Weights of a small contrastive image-text model: encoder patch size [4, 4], batches of 256.
Rows from block 2 of the image encoder, named by matrix and row number. Each number is 128 + 24 x the weight over its row's rms, rounded and kept within 0 to 255. All counts start at 0. After the name is the row's rms in percent of the matrix's.
# fc2: token-mixing MLP down (encoder.blocks.2.mixer.f.fc2.weight, 144x160), inputs 80-159
fc2.51 095 [120 117 122 150 158 163 113  93 114  91 133 171 145 107 137 130 101 130 139 152 129 119  89 132 147 156 101 138 111 155 127  97 123 139 151 173 130 130 138 144 113 105 137 138 129 188 141 172 116 148 158 132 154 133 141 155  91 197 120 147 135 172 160 112 129 148 107 162 110  67 145 125 144 140 152 151 109 165 103 101]
fc2.52 110 [118 148 163 163 157 110 131 148 102 109 106 174 124 152 160 117 135 137 147 146 146  85 146 155 148 140 103  79 128  88 146  96 137 118 109 118 133 137 109  97 113 108 108  84 115 142 177 123 176 122 155 163 128 125  97 152 149 149 132 101 132 118 139 136 118 182 108 148  90 147 136 139 119 160 107 133 132 128 155 140]
fc2.53 092 [162 108 124 132 129 155  90 137  94 147 155 108 126 114 105 158 110 145 131 131 133 139 142 147 135 134  65 116 167 125 120 123 152 145 162 142 133 130 146  98 153 110 126 122  93 213 121 121 152 136 136  84 123 107 182 143 116 137 151 147  90 161 122 149 147 129 179 139 123 131 137 116 135 122 140 129 136 129 129 131]
fc2.54 104 [136 144 126 168 128 147  99 124  75 127 142 140 119 166 131  59  99 159 118 172 103  96 131 140  95 122 170 119 184 128 118 175  97 158 145  95 103 115 111 127 150 107 126 115 138  70 128 147 101 131 149 159 128 138 131 115 144 158 148 121 131 129 135 144 130 139 110 141 139 166 127 138 154 115 139 167 101 139 108 130]
fc2.55 102 [151 142 127 131 138 125 132 142 129 155 104  79 154 117 113 119 173 173 187 149  96 145 108 176 144 134  92 140 129 126 153  47 124 118 142 145 137 163 160 127 149 149 108 134 123 123 109 147 136 172 131 149 133 132 157 102 125 106 142 121 155 136  98  83 139  84 149 119 151 106  74  77 137 117 141  96 148  93 143 181]
fc2.56 094 [ 96 135 172 119 124  98 148 103  92 127 165 124 123 129 129 125 154  95  90  94 135 113 134 104 108 112 161  96 151 116 123 124 137 139 144 172 131 109  87  98 111 111 108  96 150 135 107 113 108 113 152 113 121 108 135 151  83 163 153 201  98 152 149 141 138 125 151 125  89 145 136 108  91 113 139 143 117 134 134 144]
fc2.57 090 [144 126 135 128 178 178 103 147 148 122 128 125  95 149 151 176 160 111 118  97 134 119 161 127 114 105 135 141 114 132 112 113 143 177 103 125 138  80 111 172 131  91  90 140 149  51 130 132 106 107 140 120 138 111 159 126 117 160 120 120 140 142 122 130 107 128 153 117 129 113 136 116 163 126 128 157 117  72  89 134]
fc2.58 107 [155  98 152 123 156 132 100 119 107 117 154 126 184 112 141  85 120 132 145  99 113  91 153 165 120 138 106  98 124 135 208 128 139 158 157 134 121  72 134 129 118 138 132 159 161 136 137 143 103 165 152  93 142 140 117 163 113  78 120 135 132  74 148 139 126 118 115 118 107 127 116 100 177 156 174 155 132 141 133 125]
fc2.59 101 [111 126 124 159  78 118 116 140 131 109 136 109 138 110  99 145 151 154 105  94 138 161 162 121 106 127 131 170 127  96 106  79 175 133 111 112  81 148 132 149 190  99 121 104 105 101 159 119 113 101 145 135 118  75 120 135 107 141 126 141 185 116 120 162 102 127 131 168 103  97 131 132 157 123 150 135 139 150 111 143]
fc2.60 112 [134 106 130 160 128 102 139  92 123 173 145 120 141 107 218  90 182 150 132 123  96 157 122 148 103 167 116 170 160 110  93 139 126 141 154 140 143 127 158 100 126 113 150 154  98 104 158 126  73 113 154 159 136 113 127 137 144 118 115  70 100 113 105 153 152 141 149 128 109  96 156 154 122 112 142 118 119 114 140 122]
fc2.61 111 [145 129 148  98 119 131 136 163 127 120 131 130 111 145 126 142  88 133 157 150 119 132  73 118 132 145 114 105 147 137 170  87 123 133 138 114 152 116 154 186  79 107 125 144  93 129  87 107 113 120 102 154  99 138  83 143 133 131 148 111 151 131  95 176 123  88 132 119 137 129 174 129 153 124 131  60 149 119 100 163]
fc2.62 100 [ 95 175 151 105 150  89 131 106 123 134 121 134 155 165  88 114 135 105 146 125 131 127 151 159 128 149 132 144 125 145  94 162 100 131  91 121 143  98  72 152 108 137 118 110 142 154 181 127 125  97 143 100 104 130 104  93 136 117 114 129 112 125 121 120 117 116  76 144 169 123 150 152 133 141 148  94 117 150 126 149]
fc2.63 098 [142 185 155 141 150 134 109 135 165 129 113 136 110 122 114 139  96 124 189  81 156  88 155 141 106 152 145 112 112 104 123 136 128 119 113 160 156 129 127 151 132 176 137  72 166 140 147 103 121 115 126 125 113 132 140 167 125 119 149 126 159 115 142 125  82 115 161 143 158 146 124 174 148 168  77  95 170 135 130 143]
fc2.64 102 [113  86 141 121 119 137 117  99 132 141 110 106  50 124 160 143 137 170  89 168  73 161  80 126 170 121 149 141 140 130 136  90 102 146 156 151 130 127 132 129 132 165 113 129 137 107 107 122 142 106 151 145  87 131 168 165 131 104 139 140 113  91 132 142 104 157 127 138 134 125 121  99 129 149  90 164 106  97  71  82]
fc2.65 094 [149 135 115 120 107 123 159 122 128 107 143 176 139 121 107 102 152 145 124 104  96 133 145 134 117 156 144 177 147 126 157 134 129 129 123 137 109 185 145 175 150 122 140  88 161 155 107 152 151 128 141  89 144 123 162 106 140 158 118 126 150 135 123 184 147 117 150 155  83 153 148 149 116 130 129 119 144 178 148 118]
fc2.66 105 [150 134 125 128 134 102 129 104  74 162 127 113 118 116 144 190 151 116 136 124 147 181 113 133 147 149 143 139 138 130 121  70  91 153  95 118 128 138 166 101  92 147  98 122 124  86 148 125 150 167 142  93 111 119 128 103 100 133 139 110  93 120 106 134 110 154 107 127 179  70 118 127 105 133  96 130 113 170 123 137]
fc2.67 098 [128  98 128 145 140 118 167 134 160 150 154 110 142 133 156 119 123 170  88 118 130 125 105 136 112 138 123 115 140 123 152 140 141 140 138 115 118 136 138 136 130 100 140 128 123 131 105 109 124  92 119 122 103 123 127 139 168 161  89 124 151 130 113 133 151 137 139 116 161 157 147 137 145  95 124 152 154  59 129 132]
fc2.68 091 [ 98 140 129 150 161 132 116 146 126 145 115 124 131 116  72  85 128 162 113 146  70 151 143 119 137 119 172 134 132 170 171 116 117 186 102 106 104 116 142 117 137 132 187 150 150  86 122 134 111 103 133 150 143 152 114 137 158 129 134 127 151 138 100  93 120 137 137 127 168 118  92 166 140 133 127 100 122 152 125 112]
fc2.69 101 [121 126 133 121 145  64 103 117 149 180 123 126 136 123  93 146 165 124 123 160 132 120  97 147 137 103 125 107 156 176 126 125 135 108 141  93 100 147 142 143 121 145 112 186 134 126 131 147 144 130 123 131 122 137 159 156  94  98 124 120  94 105 161 100  87  94 118 178 142 119 112 153 134 133  99 135 132 158  84 149]
fc2.70 119 [137 136 129  68 135 169 109 138 146 123 144 100  88 132 145 109  99 117  99 106 176 122 117 150  99 134 123 143 120 130 103 113 111 128 159 113 118  92 106 123 138 109 136  68  81 154 107 138 117 139 137 125 148 162 140 156 107 164 123 103 120 118  93 116 117  82 147 107  88 141  93 153 127 125  83 142 125 122 115 135]
fc2.71 109 [ 98 128 141 163 131 137  78 132 105 113 107 149 166 140  97 157 134 142 120 121 118 106 125 137  87 142 141 124 103 106 151 161 114 138  84 137 159 114 101 110  80 130  75 118 100 158 147 119 126  76 128 122 147 118 133 129 110 138 155 158  58 117  90 164  98 134 103 134  93 102 174 139 117 158 118 128 142 146  84 193]
fc2.72 115 [127  90 139 127 110 122 142  68 121 157 121 162 107  89 118 120  93 142 131 148 130 138 161 140 129 148 131 113 172 145 116 138 102 134 108 164 125 122  99 107 153 138 130 118 170  94 136  73 168 122 137 154 114 125 145 141 152 176 136 111  85 142 132 147 159 123  87 138 136 119 164 153 152 115  85 160  85 133 120 148]
fc2.73 102 [123 117 205 179 121 121 139 141 153 148 122 100 110 142 133 123 157 113  90 151 135 142 142 144  96 172 130 130 148 148 143  98 121 161  70  93  90 159 133 154  99 162  87 122 125 165 131 113 158 150 156 114 129 122 149 160 100  90  98 129  91 128 100 111 152 172 110 107 172 162 124  99 120 112 129 148 160 126 123 174]
fc2.74 094 [127 119 135  96 123 131 108 155 153 141 142 119 120 106 133 136 118 113 152 122 101 169 122 109 156 105 140 152 121 129 163 166 123 109 184 133  96  94 119  73 125  66 155 133 154 124 158 141 119  84 156 114 151  76 138  94 117  91 141 124 110 172 154 152 133 114 137 117  68 143  62 114 150 114 148 130 137 153 105 127]
fc2.75 095 [122 106 152 132 100 158  80 109 130 155 136 151 162 114 106 116 171 113 132 111 101  92 129 126 114 118 130 110 185 135 151 139 126 152 101 147 135 123 141 132 155 146  93 127 132 164  79 141 140 120 119 156 118 126 127 140 142 120  76 114 133 144 151 136 133 141 120 139 102 147 126 120 139 144  90 137 119 139 112 142]
fc2.76 104 [132 115  78 122 161 121 137 165 117 116 116 170 127 168 109 166 130 120 140 140 114 122 118 116 185 102 118 107 112 108 132 164 123 112 103 107 130 129 148 100 151  92 140 106 110 159 169 143  86  90 120 115 175 146 134 171 113  90 116 101 132 152 127 172 102 166 138 187  98 126 101 144 106 156 157  99 118 123 162 120]
fc2.77 087 [176 124 150 117 115  96 120  89 147 150 141 102 120 116 121 116 141 131 150  81 134 121 101 162 147 107 109 126 156 112 107 190  98 180 131  91 168 108 134 154 111 116 149 105 110 136 131 117 172 130 127 133  97 114 159 112  97 112 113 135 120 102 125 160 117 170 143 126 120 116 120  97 148 135 108 164 153  79 154 170]
fc2.78 095 [109 165 106 162  98 105  84 116 110  89  92 122 107 118 123 119 130 152  77 162 136 130 117 122 126 125 127  95 120 141 174 143 137 116 144 125  95 194 107 133 140  94 156 129 106 177 106 147  83 162 103 138 158 136 123 135 116 149 118  75 119 100  90 160 156 130 116 138 126 135 133 155 152 132 182 114 130 133  97 158]
fc2.79 104 [102 139 159 130 147 131 162 136 176  88 134 129 111 121 116 130 134 125 164 119  89 143 128  98 120 147 113 157 125 168 101 146 127 110  77 134 123 157  85 135  97 156  78 107 147 128  97 118 107 188 112 139  99 110 106 153 152 116 142 145 128 113 108 140 122  95 129 117 113 151 119  67 164 122 120 138 126 130 140 120]
fc2.80 096 [164  98 139 124 141 144 152  55 113  99 126 100 140 119 156 121 122 149  84 107 157 150 118 129 100 150 135 118 144 174 126 117 141 129 131  82 128 113 121 109 121 117 156 156 140 107 151  92 123 112  99 108 149 138 126 165  83 141 158 111 147 146 109 129 141 122 125 124 165 119 170 118 117 156 148 139  77 116 153 104]
fc2.81 101 [139 152  92 110 137 148 161 149 125 118 102 123 135 108 136 105 101 120 111 146 121 108 100 149 118 102  96  92 118 134 161 110 140 129  91 176  72  94 118 134  65 127 145 120 119 103 151 132  97 142 172 140 153 109 159 158  75 160 116 172 144 115 140 115 114 125 112 155 141 115 108 102 104 100 101 136 182 125 147 108]
fc2.82 095 [102 166 170 151 165 123 146 104 117 100  81 153 115 139 173 101 134 133 121 101  62  98 150 162 137 114  68 106 118 120 175 153 146 121  97 108 147 112 114 159 156 115 128 135 131 105 169 106 164 123 159 135 125 105 160 138 143  79 102 111 156 109 127 142 152 157 138 165 138 127 160 139 139 158 160 139 152 126 130 107]
fc2.83 101 [161 106 119 136 123 153 128 116 136 126 122 134 128 115 132 136 163 139  82 147 137 109  97 130 136 133 116 127 124 129 163 143 168 132 166 120 144 129 139 134 193 147 111 111 118 120  95 135 160 147 142  98 140 112 105 126  97 135 115 166 156 131 122 132 140  86 116 167  91 149 142 122 146 126 172 126  51  87 172 124]
fc2.84 126 [123 164 121 169 153 121 144 128 119  81 153 104 136 154 112 180 168 138 128 105 117 102 122 122 102 129 123 102 143 115 120 107 133 148 147 137  95 108 129 144  93 141 131 138 143 150 100 128 107 177 145 132  46 147 157 166 141 122 120 154 142 129 110 134 104 135 109 146 143 107 136 110 132  99 147 105 138 141 170 133]
fc2.85 105 [ 75 113 149  84 129  84 119 127 108 201 126  91 157  91 102 111 103 116 160 130 112 113 146 116 110 119 116 143 138 114 149  95  94  95 163 150 134 160 156 140 160 127 124 143 152 108  99 144 142 145 139 159 145 128 104 133 190 118 160 101 116 160 123 139 131  96 129 138 143 124 115 111 143 124 100 106 130  85 116 132]
fc2.86 098 [116 108 146  85  82 146 165 150 150 126 150 148  94 131 139 146 139 101 151 182 130 100 135 164 104 165 161 134 121 115  49 103  97 144  99 137 156 112 157 124 101 126 166 163 118 127 149 123 139 137 136 185 110 163 119 142 106 154 133 147 151 143 113 123 140 138 183 120 145  96 121 112 130 104 101 143 120 138 106 148]
fc2.87 095 [133 107 147 130  91 112 104 149 165 158 100 108 150 141 160 160 135 163  89  98 110 102 120 103 157 121  79 107 142  92 116 124 140 139 123 144 141 132 118 137 117 123 131 112 200  83 153 139  92 118 124  93 100 102 160 112  97 126 121 110 127 152 109 158 137 121 127 128 150  97 141 101 143 204 130 108 155 134 158 109]
fc2.88 111 [142 181 162 130 104 138 144 120 147  81 106 108 125 153 129 103 139 112 153 126 157 108 120 162  88 172 154 173 119  96 155  93  85 154 143 127 153  83 123 176 103 128 137 131  81 121 115 107 155 114 145 118  62 129 118 172 113 176 158 125 114 118 143 111 127 123 139 150 101 163 155 193 141 126 171 152  81 132 121 148]
fc2.89 097 [ 76 152 129 100  68 146  82  87 115 121 124 159 118 122 109 110  66 129 116 130  96 183 137  89 135 122 124  75 135 101 106 147 126 124 158 129 105 149 148 110 126 114 105 115 193 128 113 144 103 134 120  85 135 117 156 126 133  82 137 125 107 124 138 134 133  99 106 126 132 112 138 132 110 147 114 118 150 145 105 128]
fc2.90 097 [141  90 107 164 136 159 182 147 103 188 145 104 146 104 111 107 132 146 142 105 114 123 123 178 109 103 101 157 111 149 128 129 102 112 113 138  96  99 105 159 163 143 140 169  98  86  88 151 120 146 116 134 102 159 147 133 112 151 127 140 121 117 142 125 113 128 117 164 137 146 170  94 158 116 152 105 118 148 119 154]
fc2.91 090 [151 121  97 146 156 102 146 117 116 135  89 147 124 140  90 135 110 122 131 172 133 108 130 127 180 130 152 135 134 139 125 142 163 130 162 102 113 144 123 121 126  96  92 157 165 120 121 109 114 103 128 104 107 145 120 135 139  96 178 127 137 106  91 134  86  79 118 109 160 131 101 156 121 129  93 148 120 140 102 161]
fc2.92 094 [170  97 134 129 119 153 130 145  91 100 148 169 129 128 142 119  90 111 149 158 110 135 107 133 131  99 112 167  95 127  91 106 117 149 129 127 154 117 118 131 137 151 132 122 118 113  96 107 119 127 130 111 135 106 121  90 145 156  65 139 121  91  88 121 120 122 127 137 126 115 121 103 171 102 112  92 147 128  94 162]
fc2.93 100 [165  97 154 174 185 112 100 122 158 148 122 152 118 165 124 167 169 101 146 116 109 134 147 119 120 106 137 143 112 133 133 142 131 155 139 115 131 118 100 109 151 138 103 167 134  99 114 104 123 100 107 164 116 118 127 162 119 107 155 137  91 113 116 122 113  85 105 132 179 161 133 149 142 156  96  84  84 137 138 156]
fc2.94 092 [120 130 140 102 164 163 165 177 139 168 151 118 100  82 110 141 108 143 110 151 151 125 112 160 142 160 173 128 112 122 169 109 136 146 128 148  96 135 175 135 137 150 155 146 149 124 112 126 128 113 158 154 131  88 136 121 144 141 131 176  93 135 128 153  63 154 113 158  89 101 108 114 116 122  93 145 107 188 138 125]
fc2.95 112 [ 94 124 140 153 113 119 100 107 137 131 139 162 106 111 161  93 134 118 131 145 148 119 159 178 136 182 133 122  94 122  95  87 125  98 142 104 118 115  81  90 132 130 139 148 145 132  68 109 122 114 142 158 125 184 153 165  96 123 130 145 157 131 122 137 122 123 205 145 129 131 153 131 138 133  84 126 158 101  88 130]
fc2.96 104 [135 110 148 149 167 127 129 151 128 118 144 139  98 104 147 103 151 121 164 196 114 137 114 142 110 106 120 150 152 136 123 169 158 172  76 115 135 156 101 123 137 117 182  71 119 140 150  91 124  99 134 134 128 153 191 138 146 105 125 147 139 123 122 121 159 115 117 165  99 120 144 111  94 111 135 104 157 147 128 117]
fc2.97 097 [139 112 134 143 152 152 122 146 121 163 130 163 134 140 134 126 109 137 121 118 169 151 145 178 171 114 146  79 121 134 133 152 141 109 102 112 164 108 145 137 141 118 110 135 171 149  90 113 124 103 160 133 125 157 137 113 131  72 122 112 142 158 137 168 107 104 128 117 177 177 154 131 128 120 131 127 117 169  96 143]
fc2.98 088 [158 168 135 131 144 117 105 113 136  93 131  93 149 146 120 105 128 143 147  91 143 167 147 143 102 134 138 115 119 156 207 120 127 183 141 176 148 103 140 160 145  95 137  84  98 153 121 139 165 102 138 145 132 146 109 150 164 138 134 152 134 139  97 132 142 125 123 135 101 159 128  98 127 135 145 101 112 114 143 140]
fc2.99 097 [158 112 124 136 127 143 101 133 206 116 120 131  92 123  82 116 143 129 132 137 147 118  80 136 143  76 147 116 120 116 126 186 140 147 129 106 102 126 133  88 127 113 122 108 150 101 131 122  85 111 118 184 105 107 165 121 132 124 113 149 137 122 122 148  95 116 130 109 117 119 101 142 107 163 138 106 149  94 153 125]
fc2.100 093 [111 107 160 114 175 120 126 109 109  87 160 154 119  89  83 114 113 114  92 106 179 121 121 157 125 140 122 131 115 170 160 114 136 125 135 159 155 117 130 134  89 120 131 131 133  81 128 123 124 123 120  82 110 118 101 178 166  81  98 157  95 130 129 128 164  80 155 131 102 130 145 142 128 117 133 127 120  93  74 128]
fc2.101 101 [129 124 131  90 117  95 112 116  95 124 122 106 121 129 180 127 102 134 123 100 151  82 139 114  90 161  78  85 154 136 122 133 143 135 136 113 128 129 102 115 122 115 128 142  97 153  90 133 105  87 142 153 122 173 146 141 139 116 163 131 137 141 112 127 138 103  78 123 105  85 131 113 128 148 141 117 126 105 127 172]
fc2.102 095 [193 159 176 147 156 102 143 117 144 128 131 126 169 133 140 133 145 106 141 160 118 165 130 138 129 133 147 118 149 150 130 119 147 151  81 124 168 100 137 124 108 134 133 151 139 118 178 163 137 113 107 132 129 107 100 148 131  93  86 108 137 109 113 151 157 118 167 119  80 122 132 133 126 134 151 135 103 122 106 132]
fc2.103 099 [120  97 137 143 110 112 123 127 155 130 133 156 119 113 149 155 100  84  86 127 139 181 133 127 112 162 118 130 122 129 169 121 164 127 143 156 164 106  96 127 107  81 147 115 128 172 145 129 121 169 121 152 191 173  94 121 138 100 100 184 127 136 137 144 140  96 128 165 126 125 145 120  98 140 153 118 147 113 130 172]
fc2.104 098 [144 105 157 133 153 127 131 104 136 120 150  97 143 103 138 176 169 129 144  51 121 145 115 139 127 143 157  92 147 141 128 175 115 136 122 117 121  69 134 155 143 137 125 134 107 103 150 105 119 171 164 149 123  97 135 148 142 137 172 114 156 147 146 125 113 149 117 121 169 121 150 128 148 159 117 132 150 144 154 117]
fc2.105 108 [171 131 121 131 161 128 123 114 132 140 179 125  82  84 130 117 148 122  92 139 131 139  95 133 153  91 133 153 117 142 104 135  60 119 155 102 145 149 158 120 135 139 116 114 123 156 118 141 113 134 166 117 148 150 134 159 120 149 129 144 132 108 141 146 120 124 170 126 135 104 123 130 121 129 148 130 103  96 150 130]
fc2.106 095 [150 156 133 119 119 125  61 110 140 108 128 169 110 165 163 100 144 119 108 137 125 141  94 146 111 124 110  85 164 106 137 150 155 154 116 137  99  95 129 120 195 150 131 100 135 130 148 134 146 159 133  82 121 146  85 144 108 135 123 134 124 106 190 115 124 140 137 134 154 114 159 191 149 120 121 158 123 103 123 122]
fc2.107 113 [108 132 132 174 139  72 119 160 142 101 142  89 106 144  94 141 133 145 133 117 169 124 166 174  91 137 157 144 156 156 179 140 127 153 104 149 115 109 136 160  60 129 134 103  96 128 139 167 128 141 115  99  98 128 120 120 114 130 128 100 107 150 137 146 106 153 100 126  90 136 129 142 140 113 152 117 111 137 153 149]
fc2.108 113 [132 167 142 168 113 104 121 142  88 129  81 109 134 124 117 135 107 144 119 122 135 105 108 161  91 134 132 186 157 136 131 115  96 160 148 117 123  86 137 149 152 106 107 185 103 154 125  98 174 135 116  65 128  86 105 144  99 120 183 120 109 141 146 160 120 137 127 138 130 115 113 129 154  96  91 108 113 123 150 122]
fc2.109 100 [155 154 132 147  99 133 126 134 141  90 140  88 158 128 155 122 136 173 134 165  90 128 125 142  81 136 144 168 144  97  98 108 141 161 100 157 101 144 109 100  73 114 149 143 117 107 175  78 127 119 136 110  81 105 149 134  89 129 148 152 122 129 112 131 135 104 100 142 131 141 109  91 106 127 146 110 104 104 155 125]
fc2.110 101 [ 99 145 184 173 137 128 172 106  96 109 139 168 149 157 107 147 157 134 154  94 148  87 137 158 170 162 158 137 166 145 108 138 101 101 130  99 145 149 115 113  93 121 121 140 140 119  99 151 146 130 170 129 169  95 152 155  95 160 128 101 118 188 148 128 127 124 137 102 145 142 128 176 130 114 122 124 142 138 162 143]
fc2.111 099 [147 131 129 175 112 140 151 141 142 132  97  87 145 126  98  99 113 123 102 107 154 127 117 147 110 132 128 137 167 144 153  88 103 103 147 121  86 125 144 153 106  90  98 130 122 137 169 128 118 188 159  59  92 130 135 127 141 162 124 140 142 140 114 132 136 116  86 115 126 166 174 134 131 147 107 146 107 141 106 127]
fc2.112 096 [117 126 136 110 129 143 138 157 161 141  67 104 153 144  67 159 143 137 124 111 122 119 139 107 103 157  65 142 112 165  97 123 138 133 123 124  96 156  90 122 155 142 138 163 136 135 127  79 125 107 131 111 153 126 120 123 127 161  74 119 121 107 117 147 108 151  95 108 112 110 104 154 133 128 144 132 116 101 164 172]
fc2.113 100 [135 114 164 116 102 109 163 170  95 165 131 161 152 191 138 118 118 132 143 139 125 108 140 138 137 144 152 142 180 150 114  99 119 110 107 169 174  83 133 164 117 141 132 146 135  89 139 102 150 124 147 118 153  83 139 140  81 140 140 145 115 134 127 130 162 137 128 144 114 133 121 110 145  85 171 145 128 129 118 146]
fc2.114 096 [ 96 145 109 126 112 142 104 106 132  96  93 130  82 101 138 102 117 121 129 177 126 152 148 134 151 107 115 142  85 140  89 104 135 114 187 115  63 156 103 110 140 104 116 112 106 158 147 125 127 117 127 120 116 148 158  91 115 132 149 141  99 136 117 130 111 149  91 163 123 140 107 158 144  94 110 116  98  89 134 111]
fc2.115 099 [107 124 145 151 135 121 147 134 107 163 144 103 135 164 150  98  96 146 125  99  97  54 135 132 106 126 107 115 187 126 104  67 136 120 151 141 138  82 153 108 130 142 121  86  91 142 102 113 137 118 168 101 110 140 135 139 107 153 168  93 148 138 160 107 179 127  94 130 150  97 124  96 116 137 128 125 142 118 133 126]
fc2.116 110 [133 147 144 161 112 155 178 120  93 126 102 126 132 131 138  94  97 105 126 167 101 127 106 121 121 179 169  83 166 119 142 138 175 156 118 152 119 143 103 110 112 107 108  85 129  88 139 164 123 100 155 125 155 152 115 151 114  87  71 112 147 128 158 125 123 133 145 149 124 148 134  89 127 117 138 105 154 137  97 147]
fc2.117 096 [179 127 114 165 126 103 137 144 104 130  77 146 163 143 110 166 188 154 137 149 130 113 112 126 181 144 152 132 124 113 114 177 144 133 142 122 139 144 113 115 138 142  91 168 122 146 120  94 122 112 154 184 108 108 183 110 148 104 139 163 119 169 119 145 134 167 106 128 108 157 144 133 141 110 149 135 117 120 117 165]
fc2.118 098 [116 155 142 150 183 171 161 142 164 135 195 114  92 131 136 126  90 141 117 126 136 113 144 134 138 115  95 136 139 156 119 117 123 148 107 145 157 105  90 140 105  94 126 121 141 129 124 149 148 104 121 116 150 153 113 120 134 157 153 151  59  86 137 155 144 169 119 137 106 147  91 140 138 116 174 110 104 171 130 123]
fc2.119 101 [145 157 145 156 117 143 138 133 119 136 107 105 133 115  71  90 139 172 132 121 106 133 100 138 112 166 111 136 111 137  98 145 121 136 163  96 122 134 117  95 137 161 123 132 121 134 132 102 158 128 105 142  98  78 119 126 131 124 161 162 134 132 120 163  91  77 144 125 109  87 138 106 168 120  70 147 142 118 125 142]
fc2.120 105 [127 140 119 116 144 124  98 142 148 177 162  98 117 138 119 117 131 152 169 117 105 124 170 125 161  83  93 111 136 100 122 142  84 154 117 153 101 140 114 168 119 153 142  80 165 127 130 104 129 136 141 136 134 118 130 136 118 144 156 128 157 118 101 173  82 156 146 153 148 179 142 113 133 104 122 137 139 105 137 142]
fc2.121 098 [ 95 102 107 183 162  91 113 167 145 141 113 147 180 112  98 168 121 117 135 117 105 144 137 114 152 118  97 112 118 116 161 148 128 140 135 147 131 133 134 126 129 111 159 121 157  91  87 137  99 149 117 112 154 133 170 143 143 134 146 153 163 161 125 169 130 132 114 133 116 137 136 137 133 130 138 168 112 151 111 149]
fc2.122 101 [155 116 137 138 151 123 106 101 133 130 131 133  88 125 143 128 120 131 130 135 171 120 127 106  96 154 151 150 100 148  96 137 175 123 164 156 118 179 128 111 160 145 144 126 129 143 140 114 134 111 137 165 106 125 102 165 162 157 123 122 114 106 135 117 114 170 107 130 141  55 152 135 173 107 124 137 133 133  96  92]
fc2.123 093 [115 131 150 113 134 111 120 116 164 112 137 160 121 126 197 131 120 160 121 111 116 120 141 140 127 184 165 148 149 116 120 121 147 121 145  71 129 150 143 126 139 188 161 139 132  73 143 113 115 139 159 157 112 147 122 137 116 112 144 128 133 108  65 142 118 148 127 127 112 149 145 136 148 133 144 106 101 113 186 188]
fc2.124 100 [140 131 100  96 143 134  93 138 159 105 134 106 115 113 108 156 128 141 111  92 122 130 124 153 138 161 139 110  92 131 201 134 114 135 132 168 117 109 121 155  59 116 122 117  90 140 138 117 137 122 150 123 134 120 142 133 110 143 106 104 136 135 103  83 144 106 135  92 153  79 160 139 126 134  92  98 138 175 104 124]
fc2.125 088 [106 132 147 143 113 190 148 118 146 126 138 134 139 159 142 156 119 117 153 184 132 141 149 135 114 121 104 145 123 143  69 111 121 155 152  77 114 115 158  98 142 165 110 154 140 143 129 170 122 120 144 148 116 111 124 134 149 128 179 142 120 160 112 137 138 131  88 155  96 133 129 165 123 134 129 134 114  81 104 133]
fc2.126 092 [127 108 162 137 116  94 140 126  59 131 125 122 118 127 111 107 132 164  84 128 154 120 139 120 104 118 168 136 128 145 171  91 165 144 115 126 133 109 139 136 101 184 161 125  96 129 111  95 126 148 149 105 136 158 149 140  77 108 136 117 119  91 150 180 134 164 109  76  97 138 126 112 149 157 146 112 163 136 137 160]
fc2.127 094 [136 130 113 116 153 106 156 138 145 112 146 158 124 120 140 124 138 125 167 150 160 108 144 134 138 112 150  98  88 144 161 105 178 154 164 127  78 136 104  77 126 152 146 143 165 127 153 100 148 135 130 151 116 130 161 118 154 165 100 117 126 137 127 157 131  94 166 178  46 173 163 146 131 142 129 103 109 141 109 114]
fc2.128 098 [130 117 156 138 108 142 133 149  88 104 148 127 122 104 131 114 131 216 133 110 103 122 118 145 145 122 109 192 141 137 155 188 130 125 173 126  91 147 128 131 183 119 104 165 139 127 141 149  99 142 137 132 128 118 180 163 120 136 125 139 133 111  96 147 144 142 140 162 154 144 139 113 149 146 162 157 152 111 160 118]
fc2.129 090 [ 90 150 161 137 120 144 115  99 137 105 144 117 137 111 120 119 109 138 128 117 165 151 134 156 128 168  88 151 172 134 153 105 129 125 169 107 124 113 142 139 114 112 161 117 125  86 101 141 149 135 121 105 131 149 129 117 119 151 156 116 119 115 147 141  98 106 149 148 147 120 144  74 139 168  79 137  89 165 178 126]
fc2.130 083 [125 110 142 120 145  94 105  85 150 130 115 165  77 122 141 113 135 124 133 133 141 114 153 132  99 132 144 132 147 132 155 110 160 132 114 122 165 109 156  68 113 144 128 101 126 132 138 138  88 139 125 108 122 112 126 134 101 113 116 151 139 160 109 162 149  88 172 140 163 142 137 173 123 153 173 128 151 122 184 120]
fc2.131 098 [119 102 130 116 152 126 132  93 132 183 107 115 132 157 178 173 150 129  91 139 138 116 100 169 148 153 179 146 132  88 186 138 109 120 101 161 148 100 130 123 164 120  96 139 111 120 117 145  95 156 154 171 133 123 128 161 139 107 126 158 159 137 125 127 116 131 137 139 153  91 155 128 111 196 145 166  81 142 164 149]
fc2.132 078 [166  98 127 122 126 136 172 117  75  84 137 158 136 100 157 126 130 117 138  87 170 137  89 120 143 124  88  90 172 143 128 121 159 120 128 128 107 149  98 143 136  48  99 151 105 104 169 111 111  88 141 128 160 109 126 131 128 148 135  93 124 127 129 146 120  95 130 147  76 168  97 151 124 131 158 120 124 128 106 154]
fc2.133 089 [169 132 113 137 140 172 144 161 153 145 148 121 124 171 129 156 140 133 116  95 151  79 136 170 126 158 178 102 142 105 135 150 133 162 120  93 135 119 141  95 154 129 147 166 123 130 133 155 126 154 176 179  86 130 110 141 149 111 111 110 118  76  97 148 134 130 121 130 132 115 132  65 175 116 105 111 135 106 135 148]
fc2.134 091 [131 132 123 132 114 132 103 130 139 133 109 122 108 147 126 148 136 119 177 147 137 147 129 137 116 151 106  99 145 132 126  73 130 126  89 178 150 115 118 151 122 113 134  98 120 145  98  86 110 145 142  68 117 101 153 154 127 145 163 122 168 126 155 136 175 127 146 111 143 119 153 181 150 143 160 175 163 143 135 150]
fc2.135 087 [135 108 138 155 136 116 120 133 116 132 124 153 147 130 156 110 155 170 151 171  88 180 187 147 116 118 148 155 126 137 114 137 110 152 114 158  89 130 127 115  96 156 130 118 126 167  77 140 110 118 142 120  85 124 148 150 112 113 116 175 114 144 120 189  84  89 137 152  89 119  95 118 150 136 131 121  81 119  88 138]
fc2.136 080 [161 136 134 165 149 159 143 136 107 134 147 124 114 149 101 139 130 147 109 120 163 114 113 158 138  98  98 102 169 142 110 130 125 137 142 138 135 132 120 127 126 103 156 134 140 122 165 108 155 116 111 123 152 119 149 155 129 130 134 124 144 127  86  97 130 129 148  93 133 106 136 117 197 144 137 126 161 154 130 150]